python train.py --model="image classifier" --norm_position="sandwich" --num_experts=8 --epochs=10.1 --warmup_steps=390 --weight_decay=0.1
Rows from block 7 of a small image classifier, named by matrix and row number. Rows with one number within an expert belong to one neuron, the router's apart. Each number is 128 + 32 x the weight over its row's rms, rounded and kept within 0 to 255. All counts start at 0.
After each expert's rows are labels from the 100 images, of 14976, where the router gives the expert most weight on average: "responds to" is what is common among them. Only what is clearly more common there than usual is listed. The data: retinal OCT scans (Kermany 2017).
# router: router (model.blocks.7.mlp.router.weight, 8x320), inputs 0-319
# up: expert up (model.blocks.7.mlp.up, 8x80x320), inputs 0-319
# down: expert down (model.blocks.7.mlp.down, 8x320x80, transposed), outputs 0-319

# expert 7
router.7 [141 153 113 132 179 172 184 173 125 100 136 117 125 143 105 109  88 125 110 136 142 171 114 123 135 119 145  55  99 160 137  65  72 126 109  81 179 125 130 119 168 148 165 198 127 144  97 115  74 104 127 121 113 114 121 111 127 143 190 146  86 136 135 153 165 170 118 159 106 124 139 170  53  83 159 136 147 158 137 153 173 124 131 105 125 128 174 113 106 140 118 108 124 151  65 108  95  71  96 140 118 124 137 141 160  68 120 186 159 146 131 146 178 189  91 136  94 129 124 152 166  83 110 117  95  90 166 212 139 113  79 167 123 135 134 147 179 129 154  71 214 109  97 138 174 129 144  99 163 139 143 176 105 162 144 149  79 135 115  85 158 182 155 109 133 123 120 122  94 126 155 107 102 130 168 150 146 170  76 128 138 115 187  93  53 156 125 129 126 161 108 161 112 185 174 183  80 119 114 118 164 161  74 143 151 143 179 154 112 104 125 170 156 130  98 135 166 132 185 127  85 158 124 114 134 135 157 176  99 125  98 118 170 128 162 148 123  85 146 186  96 115 117 139 181  87 135 163 117 164 141  64 167 167 117 157  94 153  67 125 145 120 168 146 104  90 169 112  72  74 109 148 139 176 106 105 157 151 177 172 125 140 116 152 187 142 102 121 139 213 146  95 107 105  76 167 121  84 178 163 147  73  89 119 107 112 139 191 119 132  75  95 151 128 159 146 135 110  86  63]
up.0 [123 135 128 128 126 125  60 153 137 138 125 119 127 127 160 133  59 143 133 121  77 125 203 139 180 127 113 100 164 104 112  76 122 122 132 128 127 132  99 139 135 127 130 120 125 131 111 120  83 156 148 138 125 126 121 125  44 138 123 110 123 128 143 111  53 135 120 124  98 114 126 128 140 128 131 139  91 123 133 166 120 128 152 126 120 116 132 133 121 117 129 130 213   0 132 153 131 129 159 141 113  72 117 124 124 133 117   2 190 133 135 118 170 124 116 128 125 129 159 123 138 142 203 179 133 130 136 143 102 133 130 122 132 108 136 132 129 133 107  91 135 128 194 108 133 129 157 131 128 244 101 144  85 103 111 124 148  99 115 126 132 142 137 136 132 113 124 127 111 116 123 118 119 137 128 126 129 120 127 113 116 137 113 130 140 132 129 127 104 133 145 119 120  90 148 137 120 129 107   0 127 125 124 140 130 161 133 127 225 130 131 183 125 132 128 178 121 133 123 134 176 106 126 131 128 133 137 106 128 157 119 122 135 115 115 122 132  63 131 114 124 156 128  32 140 145 228 139 139 133 199 154 146  20 169 133 100 131 141  91 131 131 122 124 134 126 135 127 140 119 132 124 138 131 119 255 132 144  56 139 134 135 112 128 124 126 115 125 146 190  40 108  85 121 125 124 112 142 154 109 113 137 161 124 177 239 137 136 125 126 139 133 110 129 138 139 255 210 126 129]
down.0 [125 128 128 128 128 128 127 124 128 128 128 128 128 128 123 128 129 132 132 128 128 128 129 126 128 128 129 130 123 128 128 128 129 128 128 133 125 128 132 128 129 128 128 128 127 128 128 128 128 128 127 128 128 125 128 127 127 133 124 125 128 126 128 128 132 128 123 128 129 128 127 128 130 129 128 123 127 123 131 128 126 132 128 128 128 124 128 130 126 123 129 128 126 131 129 125 128 128 128 128 123 129 126 127 127 130 128 132 124 128 128 125 127 128 130 128 128 128 128 128 132 131 127 123 129 128 127 128 128 128 129 123 129 129 128 128 128 128 181 131 128 128 124 131 128 128  91 127 129 129 129 130 131 128 128 128 124 125 128 129 128 126 130 126 128 128 128 128 129 130 128 126 117 128 128 128 132 128 132 128 123 128 128 128 130 129 128 129 128 128 129 123 128 123 123 129 129 128 133 131 129 127 131 128 128 126 128 127 124  93 128 123 128 125 128 128 128 128 128 128 128 131 128 128 130 130 131 131 129 128 128 126 134 130 129 128 128 130 128 126 128 128 128 130 131 132 128 128 128 128 124 128 131 132 128 128 133 128 128 132 128 133 126 128 128 128 125 130 128 124 128 128 133 128 128 123 126 128 140 128 128 128 123 128 128 128 128 125 128 127 130 127 128 128 132 126 128 129 126 128 127 133 129 126 130 127 128 128 133 128 128 128 127 128 128 133 255 128 128 128]
responds to: finding: diabetic macular edema

# expert 1
router.1 [144 127 134 116  86 146 112 127 122  74 151  86 163  99  92 133 121 128 148 108 124 146 139 159 146 100 101 162 100 168 152 146 129 175 116 142 105  84 133 125  82 138 132 100 106 171 177 131 164  72  84 174 172 137 164 150  84 140 138 131 138 130 134 161 157  58 137 126 192 142  70 112 168 121 149 102 122  65  88 134  65 104 128  92 138 136 103 177 117 131 129 114 100  88 156  82 155 165 140 110 181 122 173 123  80 124  94  80 132 178 110 173  51  63 123 119 179 107  87  72  97  94 138 152 154 182 156 104 107  94 158  96 105  46 185 117  90 173 103 128 180 120 152 124 141 119 153 141 186 115 126 118 132  82 126 116 159 152 172 151 106 116 132 105  59 108 163 137 179 137  94  68 132 102  66 109 163 111 105 127 122 132  91 120 153 129  64 121 154 146 202 151 130  48 100 125  93 169 109 136 125 137  94  80 149 114 157 113 142 139 191 170 127 106 112 177 114 146 120 161 107 161 174 134 128  95 143  81 200 115 164 169 149 134 143 138 142 169 125  97 136  70 124 170 145 107 170  91 152 155 143 109 184 142 127 114 170  74 135 197 153 147 166 171 160 104 176 126 125 168 122 116 150 126 129 108 188 116 138 128 124 138 111 103 175 151 104 195 158 134  67 131  86  78 122  87 103 104 158 124 100 122  73 183 140 145  98 122 110 166 130 182 114  80 201 108 114 159 139 172]
up.0 [177 124 128  98 165  92 164 128 127 201 129 130 127 124 208 120 125 129 132 127 146 130 125 128 121 123  94 132 129 137 131  98 123 153 126 108 140 131 128 128 145 134 133 182 174 131 128 126 128 150 175 128 128 127 129 162 169 123 126 148 113 128 128 107 120  86 133 129 123  79 125 128 113  92 131 124 157 128 128 136 127 129 156 129 127 127 128 126 125 128 139 123 136 126  85 138 128  91 129 163 127 127 130 127 158 134 127 127 125 127 143 151 102 171  75 128 128 132 116 105 122 129 137 128 128 139 126  94  48 149 148 128 115 163 111 171 161 128 223 132 146 123 144 119 128 146 121 168 243 110 146 132  98 148 168 134 125 128 122  90 144 114 129 136 102 129 115 124 128 129 166 162 128 168 142 210 109 126 122 128 132 131 175 136  68 123 110 170  86 141 117 127 129 128 127 129 123 108 153 123 110 124 130 128 119 129 144 143 128  48 127 176 159 129 128 158 119 149 124  30  96 128 129 122 128  54 130 128 101 144  90 142 124 175 129 161 128 154 128 128 138 130 148 121 128 125 124 155 128  65 134 132 114 129 122 122 130 150 135   0 110 128 103 135  55 151 142 113 127 135 123 126 109 121 123 130 148 112 117 126 127 147 132 128 125 125 133 137 123 127  96 141 193 132 127 195 132 131 137 129 155 116  92 127 113 111 128 127 108 128 162 129 131 128 127 104   0 125 126 107]
down.0 [130 125 128 128 125 127 128 128 127 131 128 128 128 127 130 126 128 127 128 128 129 128 127 128  44 127 125 128 128 128 130 127 127 128 128   8 128 129 128 126 128 129 128 127 131 130 128 128 129 128 128 128 128 128 128 130 129 127 130 129 128 128 128 128 128 127 129 128  71 128 128 127  68 129 131  47 130 129 131 128 128 128 130 127 127 129 128 128 128 129 128 177 128 128 127 130 128 128 128 128 129 126 128 128 130 128 128 123 128 128 128 129 127 127 128 128 129 128 128 126 126 128 128 128 128 129 128 127 128 128 129 128 125 128 128 128 128 128 123 128 126 128 128 126 128 130 255 132 128 126 127 128 128 129 128 128  74 128 127 127 128 161 128 128 126 123  56 128 128 127 128 129 255 131 255 128 128 129 126 128 128 128 216   0 127 128 128 128 126 128 129 128 128 128 128 128 125 128 128 128 124 129 128 127 127 129 128 131 128 161 125   0 128 129 128 128 128 128 128 128 124  31 130 126 128 127  84 128 126 126 126 128 126 128 128 128 130 128 128 129 128 128 132 128 128 128 127 127 127 152 130 129 128 128 127 128 115 128 129 128 127 128 140 128 127 128 131 128 128 130 127 127 124 128 128 128 134 124 128 128 128 125 128 128 127 128 130 132 127 206 124 128 116 128 126 128 131 128 131 128 131 128 126 128 128 127 127 128 128 132 128 131 130 128 127 125  45 127 128 129]
responds to: finding: diabetic macular edema

# expert 6
router.6 [154 101 122 145 153 180 165 103 115  99 135  94 175 111  59 172  99 131  88 139 112  89  80  96 134 123  70 135  87 124 108  92 134  91 136  87  83 130 124 118 112 131  96 181 174 157 162 122 107  63 168 183 140 109 138 126 106  73 143  69 141 170 142 178 163 120 152 156 121 179 118  93 109 113 149 117 103 104  93 113 164 161 113 156 121 168 149  97 114  82 126  95 104 124 118  91 104 122 158  84  93 141 127  88 154  91 153 154 154 165  82 128 133 128  72 180 111  73 117 154 184 184  87  73 156  66 156 112 111 176 178 191 103 126 157 140 113  99 182 130  72 157 153 169 145 117 120 147 136 105 170 168 117 172 122 116  92 142 148 114 165 148 169 127 103 129  95 151  71  69 141 142  73  97 113  87 174 143 120 122 115 135  80 112 142  97 160 143  58 147  86 141 111 158 143 155 156  90 137  85  76  97 130  97 138  65 155  79 124 124 130 150 152 159 113 109  86 153 115 114 135 163  89 144 137 109 151 180 126 170 125 192 116 162 171 126 110 102 154  97  79  78  71  86  62 110 175 143 173 108 136 154  92 109 145 138 134 130 106 161 130 135 139  98 172 109 160  74 125 179  73 174 110 146 139  48 102 166 170 160 126 112 171 146 114 144 113 142 127  93  64  79 153 133 144 157 184 136 170 174 114  81 134 169 160 121 152 172 133 104 151 162 117 154  64 133 143 103 179 172]
up.1 [129 146 128 155 130 136 128 126 129  95 223 133 128 127  40 128 116 152 106 132  92 138 157 129 128 133 132 130 129 170 128 128 159 131 122 137 124  91 134 132 128 132 130 128  87 127 120 128 135 120 129 134 129 126 128 109   0 133 130 124 126 131 128 125 136 137 125 128 128 141 127 130 134 161 127 127  19 128 140 133 131 132 132 129 125 128 126 135 130 120 150 131 135 122 141 132 131 178 128 131  81 132 125 131   0 130 128 148 126 129 144 124 173 130 131 225 128 129 115 171 142 130 136 156 128 125 130 177 142 106  97 129 138 130 129 129 133 128 149 135 223 127 129 125 133  85 112 113   0 200 127 133 122  99 128 128  92 146 118 146 128 132 127 135 163 248 129 125 128 142 113   0 129 131 130 120 225 127 133 130 129 129 134 132 125 128 124  82 132 118 128 123 128 121 123 128 157 149  98 103 148 128 124 128 129 128 130 100 148 245 128 112 132 132 131 128 128 129 134 140 221 127 131 198 128 161 131  61 129 134 136 129 144  70 133 133 125  99 138 129 120 156 121 125 125 135 128 129 137 127 131 127 138 112 131 130 195 135 128 140 163 131 105 128 242 128 118 128 126 132 128 129 138 128 124 140 108 145 120 134 128 126 120 128 157 137 110 108 147 128 128  71 131 129 123 115 126 138 125 129  93 131 219 127 139 178 131 128 129 125 129 128  15 128 131 142 119 146 152 114]
down.1 [128 128 128 128 128 128 128 128 128 128 128 128 128 128 128 128 128 128 128 128 128 128 128 128 128 128 128 128 128 128 128 128 128 128 128 128 128 128 128 128 128 128 128 128 128 128 128 128 128 128 128 128 128 128 128 128 128 128 128 128 128 128 128 128 128 128 128 128 128 128 128 128 128 128 128 128 128 128 128 128 128 128 107 128 128 128 128 128 128 128 128 128 128 128 128 128 128 128 128 128 128 128 128 128 128 128 128 128 128 128 128 128 128 128 128 128 128 128 128 128 128 128 128 128 128 128 128 128 128 128 128 128 128 128 128 128 128 128 128 128 129   0 128 128 128 128 126 128 128 128 128 128 128 128 128 128 149 128 128 128 128 128 128 128 128 128 128 128 128 128 128 128 126 128 128 128 128 128 128 128 128 128 128 128 128 128 128 128 128 128 128 128 128 128 137 128 128 128 128 128 128 128 128 128 128 128 128 128 128 255 128   0 128 128 128 128 128 128 128 255 128 129 128 128 128 128 128 128 128 128 128 128 128 128 128 128 128 128 128 128 128 128 128 128 128 128 128 128 127 128 128 128 128 128 128 128 128 128 128 128 128 128 128 128 128 128 128 128 128 128 128 128 128 128 128 128 128 128 128 128 128 128  19 128 128 128 128 128 128 128 128 128 128 128 128 128 128 128 128 128 128 128 128 128 128 128 128 128 128 128 128 128 128 128 128 128 128 128 128 128]
responds to: finding: normal

# expert 0
router.0 [182  84  88  96 132 135 116 133 141 101 111 158 106 137  96 121  96  98  98 173 127 127 115 116  74  44  67 181 107 137 124 110 100 119 180 120  76 107  90 105 134  87 126 135 123 123 140  98 148  96 108 156  96 145 140  62 153 123 160 129 119 143 108 140 105 104  92 134 154 173 117 161 137 160 125 139 151 190  94 156 179 185 172 164 157  98  55 109  78 101 119 102 165  81 127 195 163  71 140  91 101 100 153 135 133 134 100 143 172 156 126 138 129 181 115 127  87 105  87 104 155 126 122 170 131 118 101 138 142 141 190 122 133 190 170 102 136  98 148 155 195  71 164 179 122 169 138 131 106 154 179  92 103  80 165 174  91  88  88 125 165 100 187 133  70 137 102 121 142 145 153 165 152 101 165 169 173  90 126 144 116 107 157 145 152 111 130 116 159 171  84  85 132 172  82  99 108 170 168 136 162 174 135  98 137  99  60  76 116 112  79 141 112 116 172  69 108 157 158 149  91 115  88 112 147 147 102  99 146 139 171 104 109  60 145 166  83 115  70 154  64 111 142 160 146  67 180 135 170 148 110  99 122 183  84 141 145 162 132 119 147 131 116  89  94  99 171 156 126 145  93 121 152  91 167  73 118 192 177 158 118 119 122 169 115 121 134 144  89 142 190 112 108  91 135 117 124 112 183 106 173  72 134  83 161 143  87 103 129  96 138  98 143  86  63  93 152 146 122 117]
up.0 [131 127 128 217 118 176 130 128 124   0 113 127 128 128 138 120 138 117 122 129 128 126 125 129 133 129 144 124 124 129 123 154 132 113 133 128 128 118 109 126 124 128 128 128 121 128 132 138 129  44  99 128 126 127 128 124 128 124 128 128 131 128 127 144 128 151 130 130 200 218 132 124 128 126 128 136 122 127 128 121 129 122 107 127 129 139 127 126 134 135 124 128 125 145 128 120 127 127 126 112 147 123 128 130 131 126 130 127 129 128 128 125 197 116 123 118 143 126 133 129 127 115 113 128 130 126 128 255 137  78 124 128 132  93 129 120 120 128  53 128 255 128 127 133 128 125 112 119 124 147 125 121 129 125 157 128 153 131   0 140 122 138 124 128 146  89 128 130 142 219 117 143 183 124 131 100 151 131 141 136 129 123  63 139 128 124 125 123 157 127 128 134 131 155 134 127 128 126 127 130 134 133 112 128 129 128 123 125 128 184 128  95 125 130 128 127 143 115 126 129 146 130 127 124 128 128 126 128 130 120 157 113 123 134 119 125 167 134 125 130 130 117 127 148 144 121 134 124 129 128 120 128 114 127 129 128 100 125 127 251 132 126 128 128 128 127 120 129 141 128 130 135 127  90 130 129 127 128 150 131 127 125 128 128 128 128 132 127 128 124 132 137  96 128 145 129 126 123 111 128 124 122 159 128 116 132 127 125 127 127 125 127   0  89 143 134 116 134 128 128]
down.0 [128 128 128 128 130 128 137 128 129 128 128 128 128 128 128 129 128 128 128 128 126 128 129 128 121 128 128 125 128 128 126 128 128 128 128 124 128 126 125 131 130 127 127 133 126 126 128 128 121 128 132 127 128 128 128 128 128 160 127 128 128 128 128 128 128 130 127 129 120 135 128 128 125 125 124 130 127 128 130 129 127 128 128 128 127 128 133 128 128 128 127 143 128 128 114 128 128 128 128 128 128 167 127 133 128 120 128 128 128 129 128 126 129 128 127 128 127 128 128 128 129 128 128 128 128 128 130 130 128 127 127 128 130 128 128 128 128 129 131 128 130 128 128 128 125 126 249 128 128 130 129 126 128 124 127 128  50 128 129 126 129 150 128 128 131 128 128 128 127 128 128 128 255 128 131 128 123 129 128 128 128 128 129   0 125 127 128 128 128 128 126 128 130 124 123 129 129 127 128 128 129 127 126 128 132 130 125 127 128 171 128  12 129 128 126 128 130 130 128 126 129   0 128 128 128 132 111 128 125 128 128 127 129 128 128 128 128 128 127 132 128 128 125 128 129 128 128 132 128 128 128 128 128 127 132 129  88 128 128 121 129 255 164 128 128 128 127 128 128 127 130 128 118 128 128 128 127 131 128 128 128 129 128 128 129 128 128 126 129 132 129 129 129 128 128 136 128 128 128 128 126 128 129 127 128 129 132 135 127 127 128 128 128 128 128 128   0 128 128 122]
responds to: finding: diabetic macular edema

# expert 2
router.2 [124 111  83 107 126 160 127 134 160 168 134 109 104 127 120  70 178 140  78  81 110 128 175 125 175 137 137  75 172  87  83  97 169 149  96 133 175 168  95 121  82 171 168 165  65 130 118 121 155  76 143 203 107 123 132  98 154 112 144 127 126 158 146 166  82 143 145 123 139 132 104 162 104 173 110 144  89 169 111 112 124  92  79 154  71  80 103  99 119 122 158 179 133 126 112 170 171  94 123 131 136  95 125 165 126 130  55 228 141 173 161 149  86  95 128  66 172 127 178  67 140 141 102 134 184 169 116 101 127 115 116 169 139 166 166 146 114 140  57 135  63 169 129 114 167 110 152  96 202  73 110 189 154 108  41 130 167 182 164 170 141 102  69 212 103 132 118 133  92 149 143 154 129 140 159 162 124 133  91 108 143 139 182 143 130 158 122 150 109 112 109 116 117  99 169 158 132 117 119 131 117 169 113 120 170 141  78 140 131  96 113 126  99 120 123 104 140 172  94 109  64 133 131 132 157 186 183 165 125 165 166 172 127 133 109 138 101 132 124 110 103 100  75 140 146 152 159 150 129 120 140  91 122  38  96 161 123 165 172 131 160 131 121 121 141 126 122 140 160 158 102 149 167 170 165 125 125 160  86 156 180  89 199 129 139 141 119  90 117 184  81 170 118 163 141 137 105  75 139 131 163  78  67 162 115 101 162 155 102  94 155  94 145 165 100 129  96 121 144 112]
up.3 [125 124 127  95 132 118 135 108 127 110  97 126 125 129 133 125 186 116 132 131 143 131 116 126 152 104 147 129  97 138 143 202 126 157 139 127 128 155 125 125 132 127 127 127 155 134 125 113 145 127 120 128 132 130 130 153 187 125 108 133 109 124 125 132 122 114 128 132 136 119 128 128 125 113 141 125 178 128 127 126 102 127  88 129 130 133 125 133 120 132 101 122  68 162 119  71 129 120 136 120 133 124 132 127 150 128 130 150 125 128 123 133  86 127 126  81 125 128 138 107 127 127  49 102 132 140 131 109 120 149 137 131 151 126 129 130 120 128  28 135 128 128 114 152 128 157 128 147 187  81 101 123 133 164 124 128 148 121 139 130 126 123 116  63  80 131 130 128 111  99 128 151  84 122 130 162 103 131 133 128 133 141 121 133 132 126 128 150 178 128 126 131 100 134 132 126 120  91 175 176 106 128 125 126 129 123 124 161  67  89 127 195  81  76 128 132 150 122 133 140  68 118 161 114 128 108 126 141 135 122 150 106 127 174 128 135 118 169 124 131 154  91 109 207 131 121 139 118 125 114  62 124 126 168 115 128  61 161 125 114 101 127 129 129  98 129 104 121 125 113 126 132 131 125 124  81 128 129 179 117 126 114 130 120 111 130 132 133 120 104 178 164 142 128 186 134 155 125  93 131 158 123  69 122  91  83 119 125 119 132 131 135 133 129 127 181   0  98  88 138]
down.3 [128 128 128 128 128 128 128 128 128 128 128 128 128 128 128 128 128 128 128 128 128 128 128 128 129 128 128 128 128 128 128 128 128 128 128 128 128 128 128 128 128 128 128 128 128 128 128 128 128 128 128 128 128 128 128 128 128 222 128 128 128 128 128 128 128 128 128 128 128 128 128 128 128 128 128 128 129 128 128 128 128 128 128 128 128 128 128 127 128 128 128 128 128 128 128 128 128 128 128 128 128 128 128 128 128 128 128 128 128 128 128 128 127 128 128 128 128 128 128 128 128 128 128 128 128 128 128 128 128 128 128 128 128 128 128 128 128 128 127 128 128 128 128 128 128 128 129 128 128 127 128 128 128 128 127 128 127 128 128 128 128 128 128 128 128 128 128 128 127 128 128 128 142 128 128 128 128 128 128 128 128 128 132 127 106 128 128 128 128 128 128 128 127 127 127 128 128 128 128 128 128 128 128 128 128 128 128 128 128 138 128 128 128 128 128 128 128 128 128 128 127 124 128 128 128 128 127 128 128 128 128 128 128 128 128 128 128 128 128 128 128 128 128 128 128 128 128 128 128 128 128 128 128 128 128 128 128 128 128 127 128 128 128 128 128 128 128 128 128 128 128 128 128 128 128 128 128 128 128 128 128 128 128 128 128 128 128 128 128  92 128 128 129 128 128 128 128 128 128 128 128 128 127 128 128 128 128 128 128 128 128 128 128 128 128 128   0 128 128 128]
responds to: finding: choroidal neovascularization

# expert 4
router.4 [138  67 156 137 113 170 156 138 113 134 123 191 142 148  96 119 184  80  88 183 113 132 112  86  20 141  86 109 115 153  84 137 149  72 113  87 106  87 162 163 132 142 115 135 135 163 146 122 188 124 111 152 172  86 107 172 100 118 159 113 101 131 182 119 188 143 108 152 138  95 119 133 123 125  93 101 150 157  92 116 183 169 139 135  88 136 169  97 106 109 100 169  94 133 152  90 155 142 182 102 114 149 120 128 121  71 131  89  44 136 172 156 171 139 100 210 129  91  99 124 126 160 122  97 121 101 130 179  71  64 159  90  81 164 126 175 123  82 144 161 110  87 147  91  83 123  90 135  84 111 185 132 162  93 136 148 103 141  99  83 136  75 178 151 128 143  95  90 120 134 155 166 151 146 152 119 146 124  92 121  95 161 189 150 142 134 158 158 143 122  62  83 175 160  85  97 131  86 136 132 144 122 136  93 134 198 131 140  55 133 119 104 190 194 138 157 132  85 151 104  97 124 126 159 101  93 118 160  86  84 119 127 134  93  74 149 146 102 109 175  92 104 156 132  96  85 121 133 139 105 102 121 133 170 150 133 197 108 163  42 149 132  83 152  65 137 125 126 100 139  80 102  95 122 125 119 142 134  93 164 147 134 170 109 124 130 179 154 137 128 151 100 122  88 105 145 147 164 132 165 161 160  93  82 113 159 117  98 161 168 162  80 145 136 164 150 126 129 198  65]
up.0 [101 134 127 137 144 129 163 102 145 125 127 137 127 133 130 111 129 130 125 105 126 130 133 162 124 127 130 131 125 213 128 129 130 124 130 118 126 105 111 119 152 123 132 129 126 136 123  98 125 133 111 133 138 128 105 128 125 133 127 129  88 128 125 130 106  59 129 143 130 128 125 121 154 136 129 124 128 125 131 124 129 127 125 125 129 127 130 131 158 156  96  65 127 131 129 127 170 140 176 114 126 130 138 166 128 149  92 128 130 124 183 131 132 182 182   0 127 129  39   0 130 131 127 128 130 128 127  16 133 128 130 149 134 125 131 123 128 131 124 129  54 129 129 130 178 128  79 128 162 130  98 131 109 123 145 127 148 132 123 131 126  37 130 128 131 131 104 127  25  77 124 141 124 126  94 115 185 142 132 118 139 159 127 175 123 201 129 136 128 136 123 157 118 141 127 129 129 122 128 131 128 128 122 129 130 127 131 126   0  83 129 129  85  96 125 132 132 128 110 132  74 189 135 114 116 132 136 129 127 129 129 117 110 159  50 126 127 144 113 116 164 112 196 164 133 126 139 125 170 131 127 129 118 134 113 111 116 226 129 161 132 133 128 133   0 148 125 110 128 125 131 120 121  91 149 125 128   0 129 135 124 125 147  96 140 127 126 126 129 137 129 175 159 128 132 127 158  98 107 101 150 110 127 127  78 127 154 132 101 126 190 157 164 128 160 128 122 130 141 124]
down.0 [128 128 128 128 133 128 140 128 129 124 128 128 127 128 128 128 128 128 128 128 128 128 128 128 128 128 128 128 128 128 128 128 128 128 128 126 130 128 128 135 130 128 128 134 128 128 128 128 118 128 128 129 122 128 128 128 128 128 128 128 128 128 128 128 128 128 128 128 129 100 128 132 128 128 127 136 128 128 128 128 128 128 128 128 128 128 122 124 177 128 128 128 128 128 128 128 128 125 128 128 190 128 128 128 131 128 128 174 128 128 128 128 128 128 128 128 127 128 128 128 128 128 128 128 121 128 128 128 131 128 128 128 130 128 128 126 128 128 128 128 150 128 128 128 128 128  65 128 128 128 128 128  99 128 112 126 132 128 128 128 128   0 119 128 128 128 128 128 124 159 128 128   0 128 128 128 118 128 128 128 128 128 160 128 125 128  90 128 128 128 128 128 120 128 128 128 128 128 134 128 128 128 128 128 130 133 128 128 128 128 128 118 128 128 128 128 128 128 128 128 130 130 128 128 128 127 103 128 128 132 128 128 128 128 128 128 128 128 128 128 128 128 119 128 128 128 128 149 128 128 128   0 128 128 128 128 115 128 128 125 128 128  39 128 128 127 128 128 128 128 133 128 129 103 128 128 125 132 128 128 130 132 128 128 128 128 128 128 128 136 128 128 185 128 128 127 128 128 128 128 128 128 128 128 128 128 132 131 121 125 128  87 128 128 128 128 255 128 128 115]
responds to: finding: diabetic macular edema

# expert 3
router.3 [156 168  77  69 154 114 192 113 119  80  72 175 169 120  79 121 124  94  95 151 125 137 118 126  68 147  73  64 157 137 109 161 137 120 167  87 111 203  86 162  89 135 156 164 180 156 131 146 155 134 153  92  78  71 151  94  98  93 131 112  77 145 122 150 167 149  78 121 153 121  71 142 110  71  90 144 176 160 112 123  72 162 128 130 111  79 140 131 134 117 172  71 157 103 142 172 197 178 185  83 133 162 115 125  68 112  94 153 106  98 168 118 108 137 177 104  91  79  98  82 119  84  78 151 168 123 122 146 118 135 133 120 160  91 105  94 108 138 166 100 144 102  85 125  96 179  79 178  94 144  90 189 127 158 118 161 124  68  94 110 171  65 102  82 133  89  81 130 106 125 123 137 130  80 115 185 104 121 142 107 127 139 128 114  86  50  90 145 181  93 114 130 102 183 143 137 171 169 138  99 115 106  73 151 123 122 121 102 144  88 101 149 149 111 184 189 112 136  83  68  89  87 117 101  71 106 158 127 133  99 156 114 113 108  92 161 150 162 162  81 115 162 155 107 102 135 160 138 101  99 154 162  88 103 174 136  71 147 166 124 145 130 111 138 118 118 129 123 159 159 171 100 104  71 120 121 147 179  83 146 113 108  99 147  93 116  86 157 166 122 149 132 131  92  83 122 132 114 165 147 121 103 130  55 161 110 106 110 168 133 106 145 111 135 126 134 133 170 104  71]
up.0 [137 105 128  88 128 104 175 103 128 167 119 128 128 120 145 129 125 107 131 131 167 130 128 129  97  98 106   0 128 146  65 107  88 146 124 105 217 169  85 146 128 131 138 128 153 150 125 108 129 135 156 131 130 124 129 153 171 130 128 128  77 126 109 114 119 125 128 128  71  35 124 178 129  88 140 115 151 127 129 181 128 131 147 129 112 120 128 101 108 125 134 128 131 126 117 138 135 113 130 130 126 131 105 121 128 130 111 131 127 127 131 127  99 139 121 123 133 146 151 130 129  54 135 126 119 151 126 244 116 147  59 127 126 135 130 168 146 129 151 139 135 126 128 123 137 151  85 158 149 107 121 138 130 146 128 136 125 127  79  61 145 128 132 128  97  90  56 119 132 135 128 126 122 147 138 168  19 125 124 128 126 129 146 111  90 107 126 179 105 126 129 120 130 124 124 138 112 128 128 128 102 125 121 128 115 128 132 150 128  92 128 171 128 129 130 134 127 128 129  29  93  58 131 122 127  76 133 128  93 129 103 128 134 128  27 135 191 127 138 128 126 133 136 127 128 133 123 153 129 131 130 129  55 127 118 128  62 135 129   0 101 130 121 128  38 136 140 128 188 129 125 124 119 128 108 130 154 191 114  89 100 124 129 129 113 128 129 139 129 128 109 122 166 130 126 144 138 115 140 129 146 132  93  45 135 111 127 127  68 118 163 129  65  78 127 128 255 118  98  27]
down.0 [128 128 128 128 126 128 130 128 128 125 128 128 120 103 128 128 128 128 128 128 128 128 128  92 141 129 128 128 128 128 127 128 128 128 128 125 128 128 128 132 128 128 128 133 128 127 130 128 123 128 146 126 126 128 128 128 128 128 128 128 128 128 128 128 128 128 128 128 126 128 128 128 120 127 125 129 127 128 128 128 128 128 128 128 128 128 131 128 128 128 127 127 128 128  73 128 128 120 126 128 128 115 128 128 130 123 128 128 128 129 128 128 128 128 127 128 126 128 128 129 128 128 128 128 125 127 128 129 128 128 128 128 129 128 126 128 129 129 131 128 129 128 128 128 126 127  90 128 128 129 129 128 128 128 128 127 128 128 128 125 128 128 126 128 129 135 129 128 128 128 129 128   0 128 129 128 122 130 128 129 128 116 128 127 127 128 128 128 128 128 116 128 128 128 179 128 128 128 128 128 129 128 128 128 129 130 127 127 128 124 129 123 133 128 127 128 129 128 128 126 130 128 127 128 128 128 125 128 127 130 128 128 128 128 128 128 129 128 128 136 128 128 125 128 128 128 128 135 121 128 128 127 128 128 129 128 128  77 125 126 128 128 108 128 128 125 128 130 128 128 131 129 125 128 128 138 126 128 128 128 128 130 128 128 128 127 128 127 128 131 128 128 128 128 128 139 128 128 128 128 127 128 129 128 128 128 132 131 127 127 128 128 132 128 126 128 255 128 128 124]
responds to: finding: choroidal neovascularization